{"dataset": "synthesized solo parts of chorales (CocoChorales)", "gain_aug_db": 6, "win_length": 512, "encoder_arch": "ecapa_tdnn", "encoder_norm": "batchnorm", "text_encoder_layers": 8, "text_encoder_norm_position": "post", "text_encoder_activation": "gelu", "text_encoder_head_dim": 16, "text_encoder_bias": "all", "residual_init": "none", "optimizer": "muon", "final_lr_fraction": 0.01}
Rows from block 4 of the audio encoder of a small contrastive audio-text model, named by matrix and row number. Each number is 128 + 32 x the weight over its row's rms, rounded and kept within 0 to 255. All counts start at 0. Numbers have three digits each.
After each channel's rows are labels from the 100 clips, of 14976, where the channel reaches its highest value: "top examples" is what is common among them. Only what is clearly more common there than usual is listed. The data: synthesized solo parts of chorales (CocoChorales).
# c30: last pointwise conv (encoder.blocks.4.c3.0.weight, 320x320x1), inputs 300-319

c30.61:141168117104117131138154130162091091109119117121122166107131
top examples: note A#4; note C5; note D5; trumpet

c30.147:113110146129160137139193198127157122192098120118154139129113
top examples: note B3; note D4; note C#4; tuba

c30.317:108136106164150103118138101162069084153110133145137138064120
top examples: note F#4; note E4; note F#5

c30.1:109130156099114102115154161142149131064133134177131103130094
top examples: note C4; bassoon

c30.38:110125165140156130100098157125127071100165156138122143120135
top examples: note C5; note A#4; oboe

c30.251:117099142091132110153108176130090147072097120153118132107174
top examples: note F#4; clarinet; note E4; note G#4

c30.130:155133110119060148118133152157105076113092105150085165110101
top examples: note D#5; violin; note F5; note C#5

c30.223:136134194138080116096132127139088093102145115108173138087110
top examples: note B3; note C#4; note D4; cello

c30.65:118182126133117122144157105082105133093132111162141083197153
top examples: note F4; viola; note D#4; note G4

c30.73:099146145083122168078114157153102121107162164166102220097130
top examples: note C5; note A#4

c30.276:164152136122139126108235144134141137094168138177087107129124
top examples: note B4; note F#3; note C#5; instrument: cello

c30.298:191159130129112198071087144123152117090123097123142105147156
top examples: note D#5; note F4; violin; note C#5

c30.248:097148108112136139115096142106114109101143139143115147113138
top examples: note A#4; viola; instrument: violin; note G#4

c30.76:167100156090088130132115143142114147112122092159117120137123
top examples: note C4; note D5

c30.199:080161111094158154114085137126069141076097129122110153158122
top examples: note D#5; violin

c30.219:079124101133123164112133121110132097164117116138109124139100
top examples: note F4; viola; note F5

c30.299:171097154093093147132122134096106134135131197136101174138146
top examples: note C5; note A#4; violin; note D5

c30.116:125107104062089106163178067111061163126153089179093153129129
top examples: note D5; violin; note E5; note C5

c30.103:075142109117096124128146095152078119131102135104144183108093
top examples: note G3; tuba; note A3; note A#3

c30.77:183147172108112173159111127141136077186182150141124153124164
top examples: note G3; tuba; note A3; note C4

c30.146:176158130130106138167129134157105175169096118141230115131135
top examples: note A#4; note C5; note G#4

c30.23:144155094148159194210178128114128107114127124160138114171189
top examples: note F4; viola; note D#4; note G4

c30.46:173211099113149144161146171157140163153097176182162164166114
top examples: note F4; viola; note D#4; note G3

c30.164:133111145167140149144109170127141123118118134119138167152117
top examples: note D#5; violin; note C#5

c30.252:141104185126131099110144076096085069145183137077144150117154
top examples: note B3; note G4; viola

c30.98:079104123112148085111176169106143093129183108125030131086115
top examples: note A#4; note G#4

c30.96:136145128148202127099127085097092129137116084128155128140148
top examples: note G3; note A3; note C4; tuba

c30.187:119162112094117143142118186149126151154123136160091074143123
top examples: note B4; note A4; note C#5; note E4

c30.191:117121112116109088127100143127070097085130154107169158093153
top examples: note D5; violin; note E5; note C5

c30.60:093117145056056163154135112092127155107129088080150081103163
top examples: note G3; tuba; note A3; note A#3

c30.278:156116143180113103090150146158150109127141091166160132119175
top examples: note F4; viola; note D#4; note G4

c30.141:105109133131141103132143185162094109178092144191159103068174
top examples: note F#4; note F#5; note E4; note F#3

c30.82:120161127115110098115128108114111151165128131075086156130107
top examples: note G3; tuba; note A3; note A#3

c30.240:138152106129096126148107127095111090153081156171141134175096
top examples: note F4; cello; note D#4; viola

c30.226:177150144107152136168117130146156065118158179098151182110118
top examples: note C5; note G3; tuba; note A#4

c30.55:164164128073112122145158141123146095099116129155175134134156
top examples: note C4; note D4; cello

c30.206:137092138125164157171149108113127117107153102166124137148188
top examples: note B3; note D4; tuba; note C#4

c30.105:141159155139076094163116110158151076103133121169115166096122
top examples: note D5; note E5; note C5; violin

c30.182:170189146171171174093165145114119142144137140078112142142176
top examples: note B4; violin; note C#5; note A4

c30.260:141201115093145110105105078119123114156120107118122144120163
top examples: note G3; cello; note A3; note G#4

c30.110:134107131077160150113139141158089116160107085118177162092156
top examples: note C4; note C5

c30.71:148100120160163134180123108121139192129123152086127178142128
top examples: note D5; violin; note E5; note C5

c30.228:127102129116180154061162149167139124183134104194106136099082
top examples: note F4; note B4; viola