config = dict(
    dataset='synthesized solo parts of chorales (CocoChorales)',
    noise_aug=0.01,
    time_shift_ms=50,
    hop_length=160,
    vocab_size=56,
    loss='sigmoid',
    embed_dim=256,
    encoder_norm='batchnorm',
    encoder_stem='single',
    encoder_widths=[320],
    text_encoder_inner_norm=False,
    residual_init='none',
    max_grad_norm=5.0,
    max_steps=3700,
    final_lr_fraction=0.01,
)
Rows from block 8 of the audio encoder of a small contrastive audio-text model, named by matrix and row number. Each number is 128 + 32 x the weight over its row's rms, rounded and kept within 0 to 255. All counts start at 0. Numbers have three digits each.
After each channel's rows are labels from the 100 clips, of 14976, where the channel reaches its highest value: "lies over" is the class under the peak; "loudest band" is the band of the loudest frequency at the time of the peak. Only what is clearly more common there than usual is listed. The data: synthesized solo parts of chorales (CocoChorales).
# c30: last pointwise conv (encoder.blocks.8.c3.0.weight, 320x320x1), inputs 0-319

c30.229:247129148141164119159092117129084186160183155115126153063138115125055136082205125148074135127137083153206097109158255172097118172132152156063153104138099114121145030151125113120113081124149111103120120096127139154078099204100145100119120167121123127134116141160166142085094107144138101104152183092123155181124123135108114118021129142135091169086118124116133067110089111086197104115119121130131105151144181200110108112155111170186082096187133157140134128118146123140124134127145179065140107178131157078096070067127145141120152081085115121144116102100173081144141134114086141089107202094180090128141162087128090114131144156144110131114074107124138109078109107148104114135095186162096071117132110146156138070170119083149119085140112155145118126132145148115157121123116121130127130174143138128119126143135110103106163128141100107148069132153178160112144133135141154147089149102135148098080094100116168096098106114118106111116125125146185124140142167203133129125163
lies over: F5
loudest band: 500 to 1000 Hz; 1000 to 2000 Hz

c30.168:088183127053102147153120185117196109135162114130169125197096179121093173121150113135181148073138112100122147149144187107103124163161203138114159109115173138170119082166126180151147113108122114061123065168152122089181077077137217083169169144138107143149076143130106106204088121121109170158176139104094103121154157184128164126104090095104100138158143115087082058139169136156154201190137173118119111143183104125110172156149104164156117096143097125134146142100084150122115114089128138150151106068126135131083093110109175100150137109186160131119135131116096107099127132117147117114144226154196109124125113113126089179135116123133097182089023099080150112174137193151111128119099161128111092131123149119139131043149128100177104123133128139138196137074139140093123129101051119131134152150114096119125141145147123084094103100102132159137111161115116119096147116171143094163129136106163127086111103099093138116087119132145145106088135161123154077154146098034102155175089
lies over: F5
loudest band: 500 to 1000 Hz

c30.269:130144130201125174100116089091146166149136145088113110159100123111130129093105117118144139131120125119140171153136103156180132184121144072122114174187105131088165141167145110101146134155096145148149093141168169088147138085131107121120100122088096124102140096108119089092135135122129099142152170144141122113140127144109100123087133162041122169160151150147132131045106108137084120121103163103181174169193124120137136099155143111068103145137107124110111128089140181115104109175107066139132126246115164124169079108103111120136129125108110073178135123077104153108103140108103133112105172120007139134175121105205159182122202125114139126104154137138151081207152088160167215106108171137102107120119098118113090230063138177106107135131145108118094128111152129192159119222145116124165150131111083098123112107173160130134114139207123119147126060132100145162113119183115195117128078092137195110103110179113098111159126111145123117120104135129045103158133154110183155100166
lies over: B3
loudest band: 250 to 500 Hz

c30.89:123131155163108156135143150095104109147181164097177095063113142118147147118146147116151123123116098112128087135105164143090105175054099088190152178147126147094056148094154130138153171166057132136139162121147155148159155121087125169129140102182153135090135162137079145168103133124181154119133142109099159105127177156090133149217185121152140168154147114157134163154118185153129168117086175158146115103153173074115116121176213067137085200093139125164142126137156142080156094158113099101118106139102114128107128098121103121119183148088139125101088098177060113221089208096107075147080118166130194105131113175143082170101158168111084124129130091139128154133089144123078133106134118116178084118099124085128091080139136242128112127159160150167186108063155121149151124117105154112161127135093129100101121128155127206130116140120136134140068106116104206142123095083157125156182148129140097095113099121147143176150146118123129186114080127092147101148131070063088102126149
lies over: D4
loudest band: 250 to 500 Hz

c30.68:124064108156105129134101110143195129097131112060082181129228113201091038100180095107088182140147191181196109089128150147093009154073142063178159183127115194193125126186100087171076136178179152112104149115148109089169135116150151122177147136112145140162080160102113068159156128128168102092118103145124142043098098138099138141152134110117111090122080077158187077139077113156143101143135098167149181143133156145124185142099165141142115115126099134062197152179128131146115092141152128115102130075163086125178096141113164137142150095109092093157112097124120148123079106130132133149095112106143118133125069168154154099171113081140151117126149113146104154138088084135112101100108112088106153175131108167131152130124113113100138068112099080143159115098161137103146075112152152078110059120072118149137154126153133096113134165102124132168136157107132148140151134148132088154149154107152093103154135134121143169113112126114150111105096091085127170175105165151076108151098
lies over: A3
loudest band: 250 to 500 Hz

c30.125:064186110138086211133121163140146111148143164090180079143115169191148133162141197107160080212175110056090117115121202118109098134050180172152111155175171119143114065187175102148106176185137176076168158085157143080138059101129044134093149164116115112141105104088137142108110133160148118148112151111113125125131152070116101133093190096116085109071097093111175106073135102082111134090084104153110121126134139155056162125128150147124149173118106131130199110131155106109101188069106143162118104149090144177130115140163087106159143111127151088103115132108120074107129137173134143093064148157123131118130092118098129134090153103125155173122115059125090101117069149105109105111197178143157175128098166077129134177083168105132093094103142133088186109140174147089101125081138114136072108149120100109132144128112140082098144098131084090112138090092130144094094147130140106121097121113080142089156141129086120167143094131158122127165102108155125091167149158150112083155079
lies over: B3
loudest band: 250 to 500 Hz

c30.196:178116148088133107151151127187148121151134188163135164125096024185133154129127104161088148167116157158087130124096082136168138102070152119129131173171162208095109159135142129066203146098090139111106152134102099069085115141101142145127064215174121143128140072148092144156122092143185167144113092142139128153152193096112128142124150079120104112190161067112165120124140140154116104156148156173065124108148066113115095100190131100120147184143128112203126137132070105119136138184087170134112172114156128086114116165190124080103168175128129106114117101152115079113122141111143126113146133159122218132085147149157141199171140098126148128098113062128102151138124121119099159135161154146078102174120185108156186147153092183165193175152149146141157165195084154127143085061141121185151143069135113113100161128107111123146105107129088152161106148158130093166157113119154135170121146125126107155107127119170148193083150112087134091107160078122159134097145105098094078156144
lies over: D4
loudest band: 250 to 500 Hz

c30.254:106133134160118151152154138165088153174103135132136073161087099104112189087106089146128104197093118076123102142138107101159111191113159132167120123129195134155119120112106162169141120112165125153140154084129148126150141198125159113114110143113128094075120191123077154164099087150097105088132126102118151162133194118133142159117092136135114224142170101169187103159067106124172140083080162110116120193164100142179181105137178104086143133137133147148146086133191080119154078146157128098135151119102150157097115065150181160055140142128167100092104065141115132195119175143179157129126122170114183156072134094148107183135088133137174115158212128103107089159086109119162114102085156094156107063109136116103140048169101163143172115217105131194120149126131162122101120117099079168138122107152122193126114182159120100133129128078162144084097109095096099175149095082111117115069084108121115168170103070125154140127189135149129116112124110182166111162122157165154126134131
lies over: D4
loudest band: 250 to 500 Hz

c30.258:146128117085100197146130089111127150146150130095107156124151153162135128025105162115149141101117146134106149102133067136109136146125132144099127108122123103102085118132077184169156098218129159114176100179125166158152137099114145179131138136122119108106150135093123064128114095115130105146118168204112130096145127115104139132137186139076090146142093099128155118114033111116132143097129115154090064155097145116133097120109112140161127126068139093147117122139094153114077133135131119178110176211131163152082153069114174181087142108085094068172133136120114078121125099171152147120183119133010124184170154088218133182093143098085143114127161074128155029173120127129175200137155096154131123076151054136107130226131140211176122137122103148111144138075158103158137114173124119159110157148131142114098100152108081110113087131108118123141123162133113161163108129128126128116124089104155138111100109150165164142214156110170101092140163144126110181189105137121143102121116
lies over: B3
loudest band: 250 to 500 Hz

c30.110:166128164072154081182120158148103163048095138097080105079166138172130114141134111092079149099129135179150100170136151136116152139154119158142170133150162133084106144157101062144149047200164139182115081126176116157149111132098139167189092110144096093109116127161114176153102117058073143115059153112149117175149152152110150121169104097127159147130124138107077088094154138137125133094136126087140148168148187117174161137176148075124156129154137181159112188139119099105153122074123044123156209149115160164103148121171136144102119156107107078109141120125154078151174121122147210134086108138099162117159182175104128118108088105127177164142092132140116096123110133150132065111138158188212148178132141130153123134188130108165137098131106106111152088117140143082125175086102137146170074093130183115126154134154097070159111134106134138142185166105090123159120167102175127155121158132165137074121182123155121096136084139136186110143080040148108065173112155081177095137155
lies over: F#5; silence
loudest band: 1000 to 2000 Hz

c30.178:110081093133155119141070231066087159138125113085194181095141122103148081169095149160155147122150185111114063126109176211108212145122213169091116117160181164143058115155158170134160119135134114075124126154073139135112110132067208087093154168110111144127130134107140146137132150070126108088121088116132127138103103155114147129102123189204142086117129119177134169118149128093168156111118162154077090098081092135128154128088171147156082095158115115103137126192116143123111138160102132135140134072117181083151159120088104129107136134091139155146112168123187145111112093098131123169112191147198127158085178157107145104138121138155144155092124122167099166176155101089142067156162125135079150084138132127079135117138081070118128175135104124155132169086130090132186092220163101150134107094099121125124132118110113097093092127101124099148182090139136103108179129170157164149108068098115136104180085138104100081177157160114133148105097099125141126153081143166150091113175
lies over: F5; silence
loudest band: 500 to 1000 Hz

c30.62:089154082099134091092059177116115106106132108146162178128128137102162136125126103106115135122103098128117171121077172130112124106134156153096077117160196129127193118205138068154069173095075161139106148178245112161151205180209093106116215120126105082130143158100113167129086112149139109121086121142113141167114115150094148107124108171101118137112158097145117142081205122065103143133152078083140086135134084080086106180119082097117129106141178122116144150105106172111167126143166103184125114215150152107131102148166112164184119129181143162119133091118101165096127141132189115157097183064207085102187116151136215144094145156110182141097121128135145156118089140137131137111146113091092147129124119154140059144127131138145115160125182132089123141138133129140135161127103100167082171119095142140086084167127181131131085121074090179111082144137096106118126115125160090102112038124119144078086110138089136117115121118087063134120104145083139104141120143138098119124102
lies over: F5
loudest band: 500 to 1000 Hz

c30.226:127135114164114146127115151106166170078155172177118076107108067178089193103197162197089109068126132184057196020090189199104183133113110142138114160183151119129119026082084084072101136101104098099103143137163107139125068174118157140123131202123125137183129097099206129098129147172142126163054146090127151157100176121149119098162158157102102145088104114142141108085141149111151144152110177124156137163107106111161087153186078158087101146056222160092102196134103123139173147099083131115105103176115125122113138171142100078156120126081161147106090154152108095130156100135155142179108118155050151143133132155111107086179204110116116134136138108160154130150129158115120051164112101142134130126096117112166136150126143132090126136147147140112101173153132130142099130140122129123136144094128155165092131095192101107143124153116098131117101142134148172116072139099116130131102191127095117135126109127086128099103121096133142103079097143133177166125101136185143125119128
lies over: A3
loudest band: 250 to 500 Hz

c30.201:100169074144176134105109171148150052133116255087255120149192255004042185115176104084105048154116201097123153175152075167142087144147147230142099116121172078100124132140151167099181118180127200150000139160053130076125125105121119107084121075131116117080135099098131083154118155114137160105084115181114119128118134134111138135142136083117129130092106090129160126151091126132124100125150133158108085090121121163129134130128134146086175128114134148080131116128122141106103124139143135109134114153137153112105101142119156139125091156118128100119120139119125162132126137143109147143132140094086125147097177139132118129094109153150108154141102165088127119177119120146138101135137111121146114097134136144092154149108088125111116137107142127110129105134167118142142131135115138120132172079148120139109077124113141109123122108125154161109111151122137112120088123111111104141106145114114111093116140121110129126142119130161133117106148107105124130133136141097129141086149
lies over: B3
loudest band: 250 to 500 Hz

c30.158:148104146109154185043105060152169197094176170157058118120121170140104041047120164137125103107063125090124093214096189143122084132085085114109137100131091083168115150146128140193045104180120088113124150081115188092160202127154111093113085090170149147104097087141140128090171138128107130063149140194113124138179158131094109140080071133145139076108124140133124114104070092124144125083123112067079190098104159132134103138146103099180190109129110115096104124108136124135079092125101132155125114123088145120078092142115112119096104181100127100096082110145169168173089088152164095125087120093099126097129133115082072105162155136146129139106109136103150105179093094101108116122168122137105068143141129114144097075127034099129111073103112161143158160117105049140120166121161108146128147134099106136146089090182127099122093107084121112178131132128105115151111164142136085121099150118125118148145099111109099126112153098116140110134111111079172125080136046153119145084126
lies over: F#5
loudest band: 1000 to 2000 Hz

c30.245:130091093108111152148142094142121145113169200131124122136131176139129110138116108186150091139131119126160186138230069125177126145100109083171116162174120107140217100195162082163082070158101153152023153118084137123146195150153161131198127167089174178159188097161154143162224123102111150128097145154128120134138159133118164084095205127133151144095161122127173097125134164118132136140144108109113164129128149145168078105096091120116146110155108191114118237115122155137099135135115129133169094137174143202106181143115110156172131185123126164112112136132130081128136164149127123159157163122111142127111097135178154143191175078109178135156147168164161154123146119141078087221077072104100089076184090067119136146084104103087140147085117140134145126143136104148083128153098113137116134156118168128163139113123143128122162127150057172102141142150128124153128128146090116074116096069095119186114079181131104117139122112078130115082130136132118114127108153160125109084100
lies over: A3
loudest band: 250 to 500 Hz