A small contrastive audio-text model, trained from scratch.
Model: 7.24M parameters, encoder arch ecapa_tdnn, encoder norm batchnorm, encoder activation relu, encoder depths [12], text encoder width 192, text encoder layers 8, text encoder norm layernorm, text encoder activation gelu.
Training: muon at rate 0.012, 3700 steps, batches of 128.
Data: trained on synthesized solo parts of chorales (CocoChorales), 39062 training examples, 12.1 epochs.
Rows from block 5 of the text encoder of a small contrastive audio-text model, named by matrix and row number. Rows with one number belong to one neuron. Each number is 128 + 32 x the weight over its row's rms, rounded and kept within 0 to 255. All counts start at 0. Numbers have three digits each.
After each neuron's rows are labels from the 100 texts, of 14976, where the neuron reaches its highest value: "tokens" is the input token at the peak. Only what is clearly more common there than usual is listed. The data: synthesized solo parts of chorales (CocoChorales). In brackets: how many of the 100.
# fc1: MLP up (text_encoder.blocks.5.mlp.fc1.weight, 768x192), inputs 96-191
# fc2: MLP down (text_encoder.blocks.5.mlp.fc2.weight, 192x768, transposed), outputs 96-191

fc1.414:116149129161157181164163138151104111102132095128110107158085136114125131078122087114159145154144162148116161165130083145193198116153105134055205135145150135101147176141153160086121182076095122139077087076073174156185119148105136158156119106095123063158097127119051134133125192116183161141
fc2.414:143151061148189163164135131141172115143168190083147178092142080128142125189168105168119097176072100099093116146110143127062105140124139137158097142134016107159198149086110067130099079152107149114133070085170150131145123079139118179147136136097085134130198128180150198128139109072145120115
tokens: "d5" (54); "trombone" (46)

fc1.368:057125132129135107164197083106142120118183132146153084131118166098114150148106157127137171164120094147148138064156099136133184128125155074124149105155161110152112217193107158108130133058103143133129127079066188144170112143130086113126101137073108139077130144096109100155103146107161178163
fc2.368:148143108144157147138134144130217109091136169064160182086153099151118127142202147122156156130105055112085090081137160098042123221126091143141103107127061165082156169156094152159081142158113108152093143152159155133193120081149151189085167157104141143136112167175107118095187108109171143155
tokens: "c" (100)

fc1.313:133138186122160175168181168145126160106156144100160097160116153139148066097088100111174146125149121129156181064136124100138096110146121120049124175163098197116176144112080149107176140126107121145093033111125168094155131137093113189120143085142064181104053115129120131186136114103112178136
fc2.313:155134107164082077134073166042167102086089137140111193130098107087149134124166161142109140130076106129097137106112154140151165129126133121120131085089169069067107125127144119084128143148126151114107154083161107146173161131151142140144149187123126153162192136140149174106156149125138064120
tokens: "c" (100)

fc1.526:071051165187135101141135133097146131164156151132116191080148124154121128102155148126114147120120125017085135108168071167101181129197125166141177186106091159130122116141092104107122131062164180137172149122163185125140126135161133122052093072137183117117129075160124139086162118198111109121
fc2.526:118175100072104138105092151127113138102128165089130076160107118085160141123082088179115082168113131220120118153078169125172133155061109124141060103132145112161147135139163163126169143122093094165094134124075097111138105094091154171170156180120085098095114158114127163157100157035096126127
tokens: "bassoon" (97)

fc1.238:164148127201189135124128100123124199113091105114165116134142136124157122069146123175111134092157075145135057151171158167135152146139070161147152154102110073105112126125137119113118112049187111120119135128148122138085110115089174068107075083143161135119124141077146113147132090134154119144
fc2.238:184130056180108150167145110103168148084097130102109112145103153182154131084123083124167146122150146158086110198123142160136087140127108163130129162099131153089110134168132152157085146097215094095042119123126136099089121089077215117120094110128165135103107148126134123096187104108101110111
tokens: "bassoon" (100)

fc1.58:163107175109146084084120146116062110072098073134160138099083143129148163164154147077059084150117113091142119142164000197142116148170126095152173126150209102151134112137093082084099142165143116121148131106110142127139133126142093147141138121124101170127189112091117072118094162178155185099
fc2.58:112121099158137091080130136153158101145154175142105145117124140109113096159155078173133122178069140161136130181145137126124118153165130123145115144110079125095178151122123125074047087176146130091125149174133124132074140128150095159086095170115157140111150143181132119164085104136201125113
tokens: "d5" (63); "b3" (37)

fc1.191:121141143172096106097159123126135137086100135128208092180125106154168148090139096154065129107152099118119077116206136149146113141195141172108152144132118124136137150154102132072094108074169124153134097103114122145111095154045158091129098075120086162138131138136059093150159090119170084141
fc2.191:183139108148117146109147113098128122109134137100141105178092134164176131115131097112085154116151089144082102208132140148153133159150159151136184138107141149093126175144072127107051124073122065100094133094109098137130094129054206099128191106155132108106094144151098171093198104082125097116
tokens: "bassoon" (100)

fc1.75:128175108105172086150129091100155173098175110072159121129120144123192177117103143092097071129147095171080173115098108137160081120118089181105161152114168072108128168138113171118185171104132122115177089133095148153136090118142123106122148131162156157109115157125103115108168099082112076165
fc2.75:095093126100083174127108146104078087119094139170075124128124129165069031129139185160171203082083146096127154185145139110065133110153196101147132133119094178134120098116144083151097114158133136161065183153145131157103187137057131159125090125089110128148110174123196152160109157151133173097
tokens: "d5" (100)

fc1.148:128085180136144131128186079137124157120113115140156067121137132121185150101119187113078105124119197079138139095155094110129129138148206183107100157122176172108141120101113175086123115163148144068116098138173127153115110243128178123118145141155136124171164131114165141104106176146114133186
fc2.148:138164149088088180169161088081152163171140147173131118118156127194148094090173148052132160140136153119137150132109144146111159109098139064100130131184120159142092104126163122146081162136171060155135119123145129127082121124064188140102154099098129121110128159151085121157115135178201146140
tokens: "d" (100)

fc1.284:114072144145169147126145112119111131173089101078153067062154180103175132113124177106102093168130137093152126135159035091107187132148124115119112147140144148105101143120103176057155150131133165097105066084152150093141085205086163101086166132149159095155157104128128136141063162146140190147
fc2.284:124120119114099127144116069137135089144144085113163130074158120175165114115136116098175154145173078109120163064183120095119134100103178146153076129162125138133131128141170161106102117155141067155194116105173126157087227139153177197215129144114145077123157109122112132187069114070149137102
tokens: "d" (100)

fc1.86:139149167092188144112102181161169077118089131137129152190059133139156146174148132087197114142170155120096139119129102142117090073143131119122133140135149138095079112121148105099178132113157120161094088117140175098165135163139107173208145111083110123129105136050151147086151134118148174154
fc2.86:134136095072121107117101150050208100075149143104159169141119118103130147107155098121157101126093059159127137139079156134109116131118093146172121158136105113116165135131149138098129096124073134142072167130134044167142142120120120126130142164150191165210137130131060152130167080121091108126
tokens: "c" (100)

fc1.438:110085140171177110147091134184118125147089082134167113145155132182075162140085139082105092166190152090145161128101117126154063158147111096150134139147106138156094109120116158118181122117145148084126131136072133105095116134174149100136180061122087138140128137051174123087192131142126124125
fc2.438:166154135113187128112130147127114145076167115120158118170121124052102164122123155155103082069094112153082155147128081152139151133093113169160140198163182070087098084181116162141089105140107135116161180158193101191093158182131105127135157113139164113154144134131075123107190135141113157081
tokens: "tuba" (100)

fc1.517:097178129149209086111092190155084087114158085146097083089184139071120159143115100134128155155119146155146076108105102166092118081155096168086204200073109116166146102116105089104142074171101193156087064106144147096138119135147092151103131148127112125123127119118108096155086142172117178115
fc2.517:151149138163189121125123168158180160166163136150106102130173110142095117153149108125135116125094198162184107108042104115031116089149078208097154127055088161124125098091140093093132114145140134160059078145175098088124168159124109119113063155095140149152094146134105092121137135154156118155
tokens: "saxophone" (82); "horn" (18)

fc1.652:156153133199104138142134090073154158102136126096141099182104138172132076115104069096105115133181147128088105095100137111164081150159143170094161146121134091118167150141059182061087174114114174104144092107127152112161075137101125082130119124138147139201114139084089102130101090075124182130
fc2.652:128106121099103135107184142070127123125075111119129122051118116076137109167140204156122185132089124134118134137145173106136138108154159083126074138151104167121103125085176089176127118154174112162087150126146072165107194124077127170099126122104113164117104118169095122184129116163182044125
tokens: "d" (100)

fc1.683:127088100124179101141129134127124139180183088136141140139160131153089151088118168057155084138130115146137181034094108133172151133106102080171079184147124094151142117192147186106110094129137111122147187188135139168117054154144154098183152120142125104083193171084174115146182163138177096141
fc2.683:093062136172111106122122162114107155147166114115185177134154080156112156106105135091135103118166118113148162093117150162161152143115127118165119183186134113125150071147138186188133153144116112083151205194146173137162054163099116132153147103091104141139151143124145108154149138083117174108
tokens: "tuba" (100)

fc1.522:111151121187149111137136113127156134055121109070185134199168130169086092112164110165087162139143075148142061125168138164129145092155080131133144122107129172155192156181174138101050103117176093115136128123154147089115128155057154089169132073136132124087132159127050123150135095135187152174
fc2.522:189151094127107150142118087073126137086141101103168175144106141161098081141117091119083143137094117141095126172128147143139128169159130189095135138115181154090144143204094134114089186129171086131119104099148084107118161150113161107146170099144152151034137135135166110105154091154131124142
tokens: "bassoon" (100)

fc1.540:056091168129168122193123083109158157116097128131200144098124126170123101119093205120148145140154105069096121123134144091083122159193116127107151112094104139165141148150173145091030128129161176154156117107056119105092104186108156128085132125123145109129169110119122128137066141083187155109
fc2.540:115121126128082113132134145157069110189147149142079084120127078128125138086194094157057137086103140180104144145078119186133198054097118158168129148128130127117101130155119154144202109123123118098126181137165147139105155111139178149133106112152124101102103129177096117127151126093080110152
tokens: "d" (100)

fc1.140:111085144068136134138070124166150104100168100134130155158124120153122179128139084121166151157101141175086122072187121210109082078165149166145097164104176089121160149130132169041132138091119151182096107057122131132145113137140095152147070147114121216119125120075167101072175153114121136140
fc2.140:106142149075089070166069130148105140108100199104142187151086108138116171158139123106195147165127121183091107103102179172105091107133125148179082148153110155096177142095161135069147072092110152132096132112108084147141155115115081140114097111102161255148075130123108201121173142082106139125
tokens: "c" (100)

fc1.647:065068150160137137196153131143128143170090107138153151095168139151140080122113110103087126179167117159056154095156085105070181127148140104136166124166134054157106153161148115090104128109120153164162129067109179070095115137101184104193099134134133105152180063139086137064104156148129153145
fc2.647:083109143146113160140114113142127175132169108137086101099147153145116161106104188162127197147121125129126038119173102074143120142167175083146157086121101093111117104163105097123146060136128148163144118098077122118153139147104111135185112093138113151069118113127154137185048128138139160093
tokens: "d" (100)

fc1.35:053164184152253087145076164132093122089157121139139118113123095123120132096135184187160151142132116163133067120138110106144133112173140184136113142113134063126148105115105112145215073171050139094132074106198160119112054123163126085140119119171111173125096108115094059177097117130150156164
fc2.35:111108160174189076162136149113115164081151160101128154099108136139132091052141164121141172134114160122134154139092126112102087119115143171163165192085180111095118079140131133101116129112070100139132115104136112115108136129152132091092107175133121102132069114102156082157103099153156178158
tokens: "saxophone" (90); "flute" (10)

fc1.126:153069147172238082136122125114094156159170087124141158133135127129064177105120139114152112128128083119127190124070120157172103139069127135148090167111124066124133128192152163101115110097143144098147194173151164166159084158153182110114182147094101121115193165118193106130147132148153099122
fc2.126:088076130170125147121126138160094153135149122103185168126170092139076147115097120106149127101121109073113166131118163162177138130120115087188079177187132165120163069112161173180177139160100102065149196176132162120150063109124100134133187131087134143139128135131123117161069143111089157109
tokens: "tuba" (100)

fc1.108:085134139156128157171122150155141121109073108141140130147132125066134143121178093106088081167069156145149098097109151177102124106062091128112126191155215135136119102046109183124116083138121130155187149159134161101147094129088118085120134150161130088034111113111075077173126103144137192095
fc2.108:096085110089159186119125137167122134118174109144111143081141137181032148071086106132139125143094148114157090133131148149124111125144120157090116116115048169103141091157123111111188138092158172139105147184143143160114105071176121107201146147122147121111099139133192126080101107132130101136
tokens: "d5" (58); "horn" (39)

fc1.324:107156182105116158125146129163126118049075109096161094142070139090107183131098137102069166177092168140136153141156074119148136137110081083134177131174162099142181140152095128115070129117148146114171110078132134083082153143067074112125107146115192117131107148141164090157097107122130154123
fc2.324:105088114131145228114141107098186140157130126157153155140154142179156101118115118173184112170111065136124128145089148109137141107156159117105070126052114122117150140096195138146143160156164076198054120174156137163094129132122071192102171113116152144098111103161052184111082130108106072166
tokens: "d5" (100)

fc1.726:136170090144173202158115106148120135148154083150144079193072170107142080070123060055116103201133173106115155090177139159158091092070108133120163169152156169176117149099111096100100114113134099162127084153108154072128155140102117196186154102115142100114146156105085131116050092124130192087
fc2.726:171110094076056089094121141065166108095136144094088100104139135096108115132124206171129066097128165149099163131113168115130138154091097138058079111140073153129100112066184148132115160143164141133127133134142148168122129137178123112113131083178106196191158135209089141145160092151107112153
tokens: "d5" (96)

fc1.315:163125151147088102078114113090113131088082121085126114163090138137099070069138135149109104159157153118111124109194117167200164153176096154074193155130157090102143133185098160105111096047125145127134164099150153133097077186098142117109130111123083175169172110127096098174153109158170122115
fc2.315:162073139118148227098148100153140140076130123109109085127129143139140121107125089140123144132101128139090127204167096159153098135155124150089168143103120133130160121116116093098066131142175106098076151106067074138069118100070135179120133143161182181120128170182090167106158122180190083152
tokens: "bassoon" (100)

fc1.369:129075138199133055086127127120118126158156112131166154191109101071112155107148101067157154177127120164156164113096138073091132102105145119100134130166130134145180145149154110140133129103139159161167117174122126160101099142150111097136092123117111090196159157075076112130131118140099088107
fc2.369:122074085167135164117131114176117192160092126152142093113119187136169165097076069120122131085105097109064144087074179191176076105128106173121175112168100138084118071142152119166156163126130169119084112085120157073140135133166111120126086138064098166153121114157119094101094136135122155108
tokens: "tuba" (100)

fc1.232:082174132146143159114123178157120119093145147100135124153078111099147124092074131137130115122105122124129084083092135064154076122131117103143154170150121187156170173137144160118131086196055103067145026119150085102109088138072159118190123122107077116097091173149087185126091098079128098169
fc2.232:144102115126170130117122151058115118119158149126116160136135094153128111102162101131158119122136136108116176156114197108160161094128111125136132106137130022130084069072140110171115147161170113181136123062107158121115145099108117124085077084061131118153160099166137144136189111165150086167
tokens: "saxophone" (100)